python train.py --train_examples=97085 --image_size=32 --translate=0.12 --cutout=0.25 --num_classes=2 --optimizer="normuon" --muon_scale="match_rms_adamw" --momentum=0.95 --steps=16800 --adamw_weight_decay_other_params=0.05
Rows from block 6 of a small image classifier, named by matrix and row number. Rows with one number belong to one neuron. Each number is 50 + 15 x the weight over its row's rms, rounded and kept within 0 to 99. All counts start at 0.
After each neuron's rows are labels from the 100 images, of 14976, where the neuron reaches its highest value: "responds to" is what is common among them. Only what is clearly more common there than usual is listed. The data: microscope photos of single blood and bone marrow cells. In brackets: how many of the 100.
# fc1: MLP up (model.blocks.6.mlp.fc1.weight, 1280x320), inputs 160-319
# fc2: MLP down (model.blocks.6.mlp.fc2.weight, 320x1280, transposed), outputs 160-319

fc1.213:57 54 49 47 58 28 68 62 32 61 71 42 51 29 45 58 59 21 35 47 63 72 49 68 67 28 56 40 61 58 57 78 48 35 61 50 55 72 50 62 48 67 44 52 54 44 43 09 34 37 72 48 36 54 53 41 72 55 38 62 70 37 70 41 69 56 45 36 52 46 20 50 33 69 78 08 65 48 33 64 67 60 49 45 48 95 85 19 72 45 58 72 63 62 66 40 55 47 31 59 54 73 57 47 58 34 46 43 42 47 52 42 66 57 37 52 45 67 56 48 16 75 36 71 44 40 62 59 52 21 48 47 50 66 49 51 49 27 63 37 35 29 27 28 27 45 47 68 49 47 45 28 50 33 51 33 32 52 67 41
fc2.213:72 67 42 31 66 46 28 56 67 71 66 79 61 72 62 41 38 36 70 66 43 32 50 35 59 70 60 74 58 59 48 23 52 55 50 49 47 44 44 63 34 33 32 39 33 43 32 67 18 41 60 62 56 51 45 70 66 55 52 44 46 57 67 22 28 59 37 37 62 33 24 45 36 58 70 10 45 69 61 50 73 66 48 33 49 30 58 45 61 48 69 53 52 25 31 50 56 50 77 56 48 35 67 53 51 47 55 64 73 48 74 29 43 74 52 58 75 74 38 48 25 31 32 74 48 44 31 15 29 56 83 54 35 38 49 59 53 57 34 71 50 60 67 35 32 47 39 65 34 61 36 67 63 40 44 46 45 35 44 73
responds to: cell type: artefact (30)

fc1.216:37 73 27 76 34 79 29 89 44 39 60 67 73 57 66 56 50 73 28 74 36 48 51 24 57 37 55 54 35 57 62 57 61 46 49 64 44 49 58 52 54 61 18 73 73 63 43 72 38 56 37 48 32 63 39 61 45 33 61 58 42 18 41 48 56 36 48 67 62 36 30 60 76 41 65 47 56 35 51 68 52 12 44 57 26 80 34 59 43 65 37 30 35 51 51 57 73 64 24 39 32 69 48 33 43 48 45 65 33 47 51 37 48 66 62 55 74 54 62 55 54 54 27 64 50 57 89 47 54 46 68 56 60 67 55 58 15 61 87 54 13 75 55 42 67 10 69 73 46 38 28 70 46 37 65 43 36 40 66 50
fc2.216:39 50 39 43 51 40 59 59 45 67 42 28 58 50 41 54 58 58 32 55 36 59 56 36 46 57 56 49 44 68 39 52 65 61 50 47 47 25 51 62 55 43 53 55 47 48 70 48 37 54 59 39 52 52 77 54 57 53 54 35 60 32 46 59 38 28 15 37 50 70 42 62 45 67 49 55 54 41 63 40 49 48 66 49 32 54 29 56 53 61 49 39 67 41 66 40 35 16 50 54 40 63 45 63 87 58 27 52 43 47 70 46 47 47 49 65 64 80 41 45 16 47 51 29 59 39 44 46 65 57 47 68 47 62 59 57 66 42 39 51 43 51 53 56 47 44 44 60 38 38 58 64 35 34 64 33 28 39 48 37
responds to: smear: peripheral blood (95); cell type: segmented neutrophil (42)

fc1.39:51 49 26 70 61 67 68 60 75 47 62 53 34 57 66 41 52 97 72 27 56 28 50 42 96 78 48 19 29 60 39 31 46 48 57 40 56 51 35 54 27 15 36 55 50 49 43 61 45 25 61 35 65 58 49 41 61 62 30 53 23 46 46 36 44 41 52 45 58 55 46 44 65 56 51 48 56 50 58 73 19 22 31 64 50 45 52 60 54 39 65 69 68 48 77 62 57 47 57 35 32 11 41 18 60 75 38 40 65 58 50 46 70 27 44 52 82 53 58 54 43 68 41 47 52 44 46 52 33 28 44 40 52 38 36 45 49 72 62 60 40 53 91 53 58 14 60 41 27 46 52 58 54 59 45 68 66 39 76 46
fc2.39:48 53 34 60 42 45 75 47 81 23 61 46 50 31 56 50 40 71 47 53 60 54 45 45 52 57 49 56 45 27 50 63 44 52 49 69 77 54 24 47 43 65 38 35 50 34 54 41 64 53 69 65 08 54 44 26 26 59 69 53 60 48 35 55 57 25 45 52 75 67 32 67 44 34 65 47 52 59 60 54 42 62 45 60 53 85 63 49 49 77 41 55 47 52 52 41 40 51 43 74 56 56 57 58 70 42 39 52 27 59 44 35 60 34 64 42 33 56 81 53 51 83 85 53 50 27 32 42 48 51 74 79 47 77 56 42 57 60 49 41 74 48 73 34 68 31 38 46 65 57 23 54 53 14 55 38 48 39 50 21
responds to: cell type: artefact (36)

fc1.736:36 39 44 49 70 61 68 55 66 73 33 66 48 58 69 60 54 39 64 56 62 27 40 35 40 62 31 74 22 44 75 56 36 65 58 76 60 34 51 32 33 86 56 39 49 44 31 27 49 25 75 41 83 60 53 41 48 34 49 70 51 92 46 66 76 65 58 44 41 51 37 73 28 16 45 28 65 30 61 74 54 46 41 61 26 36 23 65 57 44 37 44 56 56 50 33 52 40 30 72 46 79 66 65 35 66 31 36 69 44 60 44 47 52 42 61 16 48 50 41 58 57 33 43 56 74 75 29 58 37 71 39 46 42 83 53 41 35 13 47 56 43 47 35 20 29 68 28 54 62 22 70 37 72 65 63 41 47 60 34
fc2.736:50 32 65 54 65 57 38 39 57 55 48 50 43 35 60 40 79 69 28 33 09 47 52 72 38 45 46 38 65 51 14 56 53 71 28 67 17 51 60 36 64 76 55 42 60 67 45 48 64 39 54 55 52 57 89 37 39 48 44 60 49 30 38 32 69 56 63 42 56 71 72 50 52 57 59 44 54 23 37 24 67 35 54 59 12 49 41 51 28 30 38 91 43 47 56 54 53 29 30 59 47 32 27 70 49 45 56 55 50 46 45 37 57 21 63 34 65 25 49 48 45 65 65 51 44 36 43 57 40 61 49 43 80 34 51 24 50 39 70 47 37 40 52 62 52 39 40 83 20 49 62 32 68 46 27 52 55 49 21 62
responds to: cell type: artefact (32)

fc1.564:32 52 18 57 48 34 40 26 51 49 86 47 44 85 69 19 38 38 69 42 54 37 47 11 68 71 50 46 39 59 21 39 67 85 59 65 37 43 50 35 73 72 69 40 46 42 42 44 52 25 69 39 34 75 58 55 36 49 52 59 50 62 56 69 68 60 53 52 54 68 60 60 77 32 62 67 45 65 62 31 46 49 45 38 66 42 69 46 73 30 50 28 58 62 39 58 79 56 55 54 49 55 47 46 26 64 34 51 63 61 59 39 54 51 27 38 47 69 65 66 53 55 47 54 36 46 34 70 54 48 42 67 56 40 43 59 40 23 57 66 00 53 51 47 69 45 57 44 33 51 21 70 53 36 92 21 76 31 59 80
fc2.564:36 58 64 44 39 61 49 57 47 41 32 58 43 65 50 45 68 63 56 45 14 59 50 46 59 52 30 45 63 42 43 71 50 52 57 69 44 34 61 17 46 41 79 58 44 54 32 18 42 47 84 53 54 50 68 19 53 31 57 66 60 63 29 64 63 55 63 63 45 71 56 40 78 52 25 44 54 68 78 60 62 52 35 48 31 69 53 15 34 42 39 62 72 46 60 45 47 62 42 60 66 50 54 36 23 48 52 63 41 57 64 33 70 34 80 41 73 44 49 42 76 48 37 53 62 61 58 74 45 24 60 58 52 72 36 58 57 86 30 34 38 48 53 50 55 39 54 52 38 53 44 36 29 62 75 74 62 59 41 47
responds to: smear: peripheral blood (90); cell type: segmented neutrophil (52)

fc1.715:20 65 52 47 65 40 41 29 73 44 51 42 68 58 32 61 57 53 68 57 56 76 45 70 74 49 54 38 61 35 59 71 67 67 53 58 52 33 66 58 61 41 37 35 71 35 70 49 36 54 28 58 32 54 40 44 51 36 42 67 44 42 66 66 90 46 73 49 48 46 19 45 79 65 30 35 58 62 26 76 52 39 67 24 25 44 48 18 34 67 30 30 37 57 67 42 45 48 68 40 44 66 62 68 65 45 60 65 64 51 44 48 51 68 26 59 53 59 54 21 68 34 42 44 65 55 31 45 52 47 36 37 44 73 47 47 35 65 40 62 32 60 55 48 41 87 54 43 65 47 50 45 65 59 78 53 28 30 27 81
fc2.715:41 60 49 37 46 42 64 62 39 31 51 51 40 46 47 42 34 39 63 36 34 40 55 42 25 50 47 15 37 50 54 25 40 59 50 59 44 51 40 55 50 27 26 55 40 62 61 78 63 43 40 30 67 42 38 60 48 56 47 42 34 55 62 41 06 71 62 64 49 20 31 85 78 41 56 39 56 30 62 60 36 45 48 41 61 29 60 35 33 40 64 62 48 59 36 80 62 49 44 69 32 64 47 46 45 71 53 41 33 31 69 40 52 66 57 40 32 68 49 46 48 61 69 34 52 37 53 21 67 33 60 20 56 54 56 58 34 76 32 47 34 43 30 66 44 65 60 23 56 72 90 50 17 62 70 66 47 41 71 18
responds to: smear: peripheral blood (97); cell type: segmented neutrophil (58)

fc1.250:76 29 31 47 30 54 67 61 69 56 48 70 76 57 34 45 55 75 63 76 41 60 54 49 37 34 38 69 42 65 15 68 70 62 33 43 56 31 62 56 41 28 41 90 61 51 37 56 55 39 40 59 40 45 52 43 69 53 61 74 47 93 52 38 66 49 45 48 41 36 27 31 39 65 51 22 53 63 47 28 40 52 53 83 47 30 58 42 45 87 43 28 35 47 36 58 41 42 37 32 40 60 46 48 81 50 71 51 41 38 61 68 96 79 37 71 46 52 45 36 01 86 44 44 53 62 28 47 39 53 42 23 43 45 59 57 57 41 44 35 60 18 51 44 36 64 64 25 45 64 26 49 53 19 44 32 32 46 51 49
fc2.250:71 34 69 49 25 48 57 74 42 58 86 45 28 53 49 60 67 45 10 52 60 47 51 53 45 55 27 49 30 53 57 56 55 57 61 47 37 48 40 46 52 52 54 42 63 49 79 40 28 46 48 46 32 62 77 43 31 21 73 40 42 58 58 36 45 70 87 70 32 52 58 55 36 44 22 58 67 35 47 36 65 37 43 54 70 46 62 72 47 46 35 60 66 51 46 38 34 40 08 56 73 68 47 27 55 52 53 64 37 53 51 43 34 61 23 69 49 68 54 73 63 57 53 48 30 46 38 46 51 40 39 18 45 36 43 47 40 52 47 53 25 67 26 41 65 45 42 19 47 73 53 44 59 45 55 57 37 33 56 27
responds to: cell type: artefact (43)

fc1.6:51 42 60 50 49 37 45 40 39 45 45 47 44 69 33 37 23 62 35 49 57 75 54 51 34 13 60 41 57 62 55 64 59 59 61 76 37 50 70 37 64 46 87 66 53 43 40 44 40 51 55 52 51 33 35 62 58 47 56 33 60 13 59 16 74 42 46 41 57 55 45 23 63 55 49 78 38 54 49 33 54 74 70 44 54 69 38 40 68 22 55 66 37 66 52 22 28 69 17 49 63 21 41 32 42 51 44 65 38 44 69 55 41 47 53 36 39 56 46 61 41 65 76 37 52 52 74 42 41 30 65 45 48 45 48 51 51 38 36 36 61 30 44 31 55 35 74 54 40 75 59 63 46 53 72 43 55 48 73 56
fc2.6:44 37 32 46 45 47 10 62 30 57 71 45 30 49 52 41 36 33 69 58 68 46 36 57 60 40 42 49 45 68 47 52 46 51 41 42 33 33 37 56 48 65 48 61 33 44 51 48 34 42 55 54 69 63 59 68 67 54 35 36 40 56 60 43 72 58 41 64 55 69 62 52 35 37 20 29 49 55 27 55 46 57 70 54 64 47 47 32 56 51 60 65 58 46 11 52 42 49 52 55 19 56 83 56 52 32 60 57 54 74 44 55 65 52 48 27 36 65 53 39 65 22 50 61 51 48 62 68 56 33 54 65 41 41 66 65 71 43 48 70 62 58 42 36 45 38 44 40 24 36 83 43 39 39 44 28 21 33 28 56
responds to: cell type: artefact (26)

fc1.47:48 14 35 36 60 99 24 58 61 30 37 56 44 56 61 67 34 56 14 66 55 82 40 27 80 53 65 65 39 41 63 23 53 52 25 31 38 59 62 50 48 76 48 43 50 50 44 55 46 58 68 38 70 34 29 61 46 69 67 10 30 48 40 49 38 36 50 46 38 66 49 67 83 66 32 75 36 45 66 66 46 46 20 42 62 37 53 36 45 82 46 49 52 58 59 42 33 35 91 60 57 40 91 53 09 34 50 54 45 51 28 53 40 36 48 58 50 38 61 58 42 49 63 50 61 62 48 65 59 46 75 64 68 38 49 47 65 63 48 51 60 84 49 45 66 40 49 36 34 50 58 53 51 25 44 24 67 72 15 54
fc2.47:51 48 59 67 42 73 59 43 37 40 54 48 69 35 47 47 51 20 40 28 45 76 48 77 54 40 77 35 33 52 53 50 50 32 48 99 39 57 53 53 44 58 31 49 67 35 62 22 72 50 55 58 71 85 61 56 40 45 34 10 51 41 31 57 48 44 59 13 79 55 24 43 65 59 54 69 56 77 85 58 43 73 25 39 66 48 34 37 43 37 52 45 67 43 64 09 33 38 18 71 67 76 54 44 39 41 48 29 45 45 61 31 43 38 55 71 36 57 60 47 63 47 54 43 61 70 24 47 53 46 34 31 59 35 57 57 33 46 58 68 58 64 58 60 63 43 42 61 40 67 45 54 46 40 45 57 03 65 53 51
responds to: cell type: artefact (26)

fc1.610:40 62 24 44 73 56 48 62 61 39 50 66 46 43 49 42 40 56 46 38 52 52 51 56 37 52 41 58 45 39 44 45 44 70 17 43 50 45 33 19 33 67 31 53 65 56 66 49 41 55 27 39 14 55 51 36 51 56 49 44 47 72 62 82 75 58 62 17 35 45 52 41 63 42 56 90 30 72 39 45 56 72 64 40 37 52 14 44 47 60 39 73 70 55 39 69 53 39 43 42 62 58 56 70 63 32 57 48 46 66 51 54 46 38 59 87 45 38 44 85 39 33 23 33 41 42 70 34 31 91 76 33 51 45 72 55 17 62 69 59 38 49 67 43 53 52 67 69 41 43 51 63 61 44 50 93 54 45 70 45
fc2.610:45 51 61 45 43 55 68 25 37 14 48 54 54 65 38 74 57 85 16 80 04 50 59 59 38 47 43 59 35 46 47 57 43 66 40 64 35 79 57 49 38 52 59 46 55 52 45 71 79 65 46 33 53 59 85 41 33 48 52 40 40 39 54 67 42 46 48 48 89 92 29 41 41 45 53 50 54 51 56 33 64 38 69 52 68 44 36 57 42 63 72 65 55 77 49 51 46 25 96 40 51 53 25 45 44 37 39 66 45 25 38 78 60 48 62 68 39 44 46 73 44 35 52 56 31 47 47 61 52 65 76 54 41 43 40 81 74 37 43 66 38 62 32 50 57 64 38 55 66 37 49 85 48 46 46 36 38 46 47 70
responds to: smear: peripheral blood (96); cell type: segmented neutrophil (49)

fc1.499:49 39 74 62 57 33 65 56 49 32 67 61 53 55 71 43 57 54 51 45 58 66 40 85 57 45 43 16 16 33 46 39 48 57 59 78 21 61 36 63 26 43 34 79 30 19 56 06 31 52 54 88 54 40 36 50 39 55 54 69 54 41 30 62 61 41 62 70 46 52 57 76 56 69 27 58 32 57 67 38 41 53 11 58 58 29 56 59 67 57 44 42 55 58 61 51 71 59 42 62 53 54 49 10 17 65 47 54 32 40 56 79 36 42 58 50 41 50 49 34 26 34 50 31 47 55 62 36 54 36 59 48 51 72 58 66 63 46 60 38 32 51 78 68 65 41 47 66 49 26 29 54 39 47 69 54 51 47 67 65
fc2.499:55 41 41 29 91 61 36 29 52 72 72 44 48 50 56 45 42 63 62 47 43 64 61 57 43 54 53 39 95 55 59 26 45 60 42 35 54 90 57 45 33 48 38 83 42 74 44 24 60 33 54 60 43 50 45 62 79 44 51 84 60 83 13 59 56 37 32 58 22 51 36 36 63 71 42 31 43 75 62 33 52 26 74 39 52 41 31 40 57 44 36 44 57 55 44 43 46 67 67 39 50 55 47 09 46 43 62 52 40 39 09 59 55 31 45 69 93 63 55 48 42 44 51 41 35 42 64 45 55 51 26 65 40 60 58 48 47 53 72 33 29 63 56 48 48 50 19 58 42 65 31 52 70 24 59 45 46 59 37 48
responds to: smear: peripheral blood (100); cell type: myeloblast (31)

fc1.728:51 35 67 36 66 39 52 41 32 10 61 55 54 34 46 31 75 66 71 43 72 49 67 33 46 64 55 49 76 55 61 65 52 49 51 61 66 43 29 38 54 63 35 43 50 43 69 63 34 75 50 63 52 48 71 41 55 31 55 33 39 40 65 61 51 30 50 27 51 43 64 68 41 91 51 43 47 49 99 55 31 42 60 68 58 80 45 47 69 64 66 62 53 41 51 45 30 55 62 78 47 31 40 47 54 61 63 44 30 37 40 47 32 65 36 47 61 57 51 64 33 31 71 64 37 40 65 56 47 68 50 64 55 40 68 64 36 65 40 51 56 96 58 65 22 42 58 42 59 50 54 20 54 50 62 50 49 56 43 41
fc2.728:45 71 48 91 55 96 33 65 52 39 55 62 51 52 54 42 53 33 70 35 33 55 20 45 45 15 35 39 58 58 59 39 67 44 37 46 71 39 55 57 41 49 81 46 63 44 46 46 34 46 47 43 49 64 76 57 50 51 17 42 46 66 28 47 54 49 65 70 58 59 61 43 45 42 60 50 50 34 65 64 62 31 30 36 52 24 60 32 44 80 27 38 76 58 57 84 58 50 57 62 50 53 83 44 59 19 67 70 16 68 71 06 37 78 51 29 61 49 42 51 44 62 62 41 52 37 66 63 60 31 34 41 42 47 50 32 64 41 58 61 61 51 68 57 39 62 47 74 45 28 48 22 50 44 44 54 39 59 62 45
responds to: cell type: artefact (29)

fc1.340:50 52 33 61 52 47 46 53 59 54 43 53 52 33 28 54 98 47 49 41 26 34 57 47 38 74 56 40 71 70 54 37 58 50 49 43 41 46 65 79 44 41 58 45 53 49 40 56 19 71 43 40 63 57 71 55 45 56 53 37 63 53 41 41 31 56 49 62 38 44 51 55 85 50 41 48 54 66 34 47 31 58 46 38 73 65 23 33 40 60 59 87 67 59 59 69 55 32 39 59 33 59 61 53 00 47 81 61 62 57 43 44 69 42 48 77 71 41 51 78 63 67 40 57 64 53 67 46 38 36 64 39 52 34 52 47 46 71 51 66 69 62 56 47 23 82 39 27 55 61 75 77 31 20 21 74 12 61 71 61
fc2.340:48 54 42 54 32 40 67 57 40 45 68 50 61 51 63 54 91 53 31 48 43 50 72 57 31 30 83 59 49 40 48 51 66 22 28 50 54 35 23 54 50 52 59 58 62 56 61 57 58 55 44 68 58 27 31 59 43 26 84 80 37 75 51 44 49 52 47 44 74 43 64 38 63 24 58 63 58 64 45 51 48 39 24 60 39 31 41 50 50 45 50 49 57 70 73 53 53 49 44 53 68 08 52 54 23 50 70 43 66 49 65 49 82 40 54 51 35 35 39 49 73 59 47 20 30 54 49 17 58 66 60 58 50 69 59 31 44 71 35 76 59 79 15 42 62 73 43 48 36 44 65 33 39 72 37 45 36 57 52 80
responds to: smear: peripheral blood (96); cell type: segmented neutrophil (59)

fc1.658:46 00 55 47 34 49 46 60 42 61 47 62 65 90 31 52 28 45 74 54 55 40 43 63 44 48 44 30 49 54 47 81 60 15 38 44 32 63 46 54 58 61 74 42 40 40 36 58 60 45 80 50 60 45 60 47 40 48 37 52 52 80 53 13 39 53 61 55 41 66 30 69 80 47 25 68 44 42 48 27 53 41 18 55 79 62 48 43 54 51 60 63 48 41 53 35 38 52 55 45 52 54 75 39 16 34 69 32 36 47 36 57 54 47 44 07 56 47 47 54 58 42 97 32 49 53 58 52 72 62 42 64 50 19 54 47 87 48 20 53 53 53 34 50 52 65 56 37 74 63 20 42 66 53 50 65 41 42 23 63
fc2.658:54 69 16 29 39 67 59 54 44 52 47 50 64 17 44 63 41 45 60 53 65 41 67 56 38 59 82 40 28 44 76 56 60 44 60 56 56 78 66 39 70 67 36 47 35 38 32 60 37 29 38 68 69 57 46 36 32 61 64 64 71 51 51 50 35 51 56 44 46 68 29 51 55 39 54 67 47 69 68 37 37 80 76 56 40 42 47 57 60 76 54 55 56 47 54 16 54 23 39 31 67 54 78 30 59 35 56 41 54 39 41 60 59 56 35 51 80 19 69 67 51 56 51 62 52 59 43 42 45 46 36 58 10 40 42 28 53 41 39 68 29 49 47 36 57 36 38 38 49 64 62 69 38 42 55 48 39 28 61 57
responds to: cell type: artefact (26)

fc1.543:36 50 30 49 61 29 61 71 39 60 52 63 39 53 41 60 60 81 14 86 51 42 42 68 37 55 74 53 20 42 60 31 62 47 57 42 33 68 56 75 44 67 32 86 50 21 50 61 15 74 66 31 55 18 52 58 66 61 72 22 33 50 61 47 93 82 64 44 59 56 42 63 53 48 32 32 55 35 55 68 33 49 38 52 53 44 11 44 61 53 62 52 36 48 60 09 47 47 38 31 51 51 47 32 36 80 55 52 40 55 41 42 58 42 53 66 32 41 51 53 43 43 61 57 55 30 23 34 72 76 51 40 47 78 67 33 59 59 83 54 76 20 59 57 66 64 52 22 58 46 48 54 49 34 54 50 40 28 55 47
fc2.543:45 50 61 59 43 61 48 49 66 67 42 56 70 58 49 56 46 33 26 36 52 30 65 58 58 62 31 61 66 29 51 64 70 61 42 39 33 64 26 47 32 49 51 65 48 80 43 78 57 31 49 36 31 74 55 36 50 54 59 57 30 45 47 58 62 65 71 36 45 64 31 51 13 65 64 25 50 72 57 56 41 46 32 31 35 42 35 54 74 34 20 54 45 40 49 64 52 71 64 31 81 24 43 45 67 70 48 50 73 46 74 35 38 64 77 76 74 47 51 70 50 33 35 61 54 52 39 36 57 33 46 36 53 37 55 44 21 46 38 36 80 30 71 51 60 47 42 51 74 60 55 73 48 56 72 57 47 61 26 41
responds to: smear: peripheral blood (100); cell type: lymphocyte (34); cell type: myeloblast (28)

fc1.756:56 57 55 32 57 58 41 38 41 36 72 73 66 17 51 77 64 49 46 31 47 33 53 64 62 40 53 63 51 40 51 42 45 38 75 29 70 63 42 40 44 51 43 64 40 85 57 54 55 58 53 50 27 38 60 59 63 50 51 61 65 74 59 21 54 41 49 42 50 47 76 43 45 41 50 58 48 57 33 44 51 62 62 52 74 63 63 20 25 73 32 68 30 55 61 38 45 61 42 35 65 51 37 38 45 58 20 50 37 49 52 46 56 46 62 42 63 36 71 51 42 62 36 47 51 54 37 54 46 55 41 42 46 82 43 57 65 39 81 46 60 31 33 31 63 36 82 52 41 38 35 49 63 61 58 44 40 55 66 48
fc2.756:52 59 36 51 71 49 49 83 40 36 36 40 59 74 78 55 34 66 48 63 28 41 43 49 44 53 46 51 69 27 40 50 54 52 65 73 74 58 36 24 27 49 45 72 37 41 62 56 37 29 42 57 45 64 53 66 64 60 36 42 52 46 66 19 54 39 58 66 47 49 52 58 36 60 33 38 43 39 35 28 52 62 59 55 37 29 45 22 26 45 74 41 51 19 71 71 46 43 70 28 58 51 46 70 24 44 34 39 66 27 43 49 52 31 59 72 33 39 33 36 50 45 64 65 52 25 31 52 44 33 77 59 54 62 33 67 56 53 81 51 31 49 72 35 81 34 56 31 60 47 56 39 32 33 58 64 66 36 36 35
responds to: cell type: artefact (32)

fc1.293:80 71 65 50 66 85 22 44 65 37 48 33 47 38 88 54 36 44 18 28 36 54 60 58 61 41 41 36 66 56 61 49 50 41 69 34 35 42 49 47 22 38 30 15 56 64 46 55 48 55 43 56 44 43 35 41 54 47 67 58 48 69 63 38 56 67 49 64 34 48 45 60 42 78 55 37 37 70 64 45 24 40 50 64 50 62 58 26 70 48 44 27 63 34 94 22 58 41 52 46 47 77 49 71 51 69 59 54 71 73 64 36 51 86 45 44 84 45 48 32 67 54 34 54 75 44 67 53 47 46 71 64 48 71 53 54 18 78 39 63 63 83 21 43 45 40 60 32 45 58 54 57 67 62 41 72 34 61 65 37
fc2.293:45 66 18 40 35 41 73 37 43 16 73 38 65 60 37 66 52 32 21 77 43 59 46 39 50 39 69 44 16 44 41 44 52 61 38 75 36 49 51 43 49 73 47 48 30 57 38 64 27 40 41 60 47 48 65 58 35 64 14 66 59 31 57 79 48 60 55 59 35 60 38 41 41 57 52 14 60 57 68 85 30 55 75 64 48 52 31 42 32 41 55 45 47 55 57 83 48 55 66 59 10 49 53 44 25 49 56 69 46 49 38 35 50 73 43 72 10 52 52 59 50 38 86 52 19 46 41 45 27 42 65 56 41 47 32 56 74 49 64 66 52 43 43 46 66 24 19 41 36 68 66 55 44 56 45 50 81 60 29 51
responds to: smear: peripheral blood (93); cell type: myeloblast (45)

fc1.639:38 44 28 41 37 78 32 46 58 58 29 58 27 73 44 67 00 53 29 35 51 38 72 18 24 55 67 57 56 72 27 65 45 80 72 33 06 59 54 48 38 41 35 39 47 52 39 38 62 43 64 44 55 33 50 40 67 61 28 36 40 16 56 51 51 57 31 46 45 57 70 50 44 50 52 48 35 77 42 52 48 53 55 44 53 27 25 27 41 33 59 43 51 43 35 50 53 56 52 42 46 33 41 37 69 31 48 50 46 44 34 60 71 52 50 61 91 48 51 51 42 87 68 44 39 79 45 54 57 62 50 62 58 39 60 21 37 27 78 42 78 55 65 51 65 41 31 53 45 55 37 63 58 40 26 47 56 50 30 44
fc2.639:56 71 50 42 51 37 20 55 71 80 35 80 27 46 44 30 45 62 44 36 41 48 26 70 52 50 51 52 53 63 46 20 42 95 43 71 44 06 49 80 39 56 30 41 61 55 29 80 45 40 45 56 29 48 44 68 45 43 63 40 63 66 38 55 78 48 34 34 54 59 53 33 30 53 43 56 45 18 38 42 28 50 22 56 65 92 53 15 19 71 47 48 17 60 55 70 45 50 60 38 39 45 43 53 57 51 39 31 60 70 63 51 72 41 46 41 09 40 54 59 47 43 42 28 91 20 63 68 56 45 70 38 48 24 54 51 67 45 38 49 63 68 52 37 72 56 40 53 43 40 60 46 68 66 49 55 53 57 64 60
responds to: cell type: artefact (28)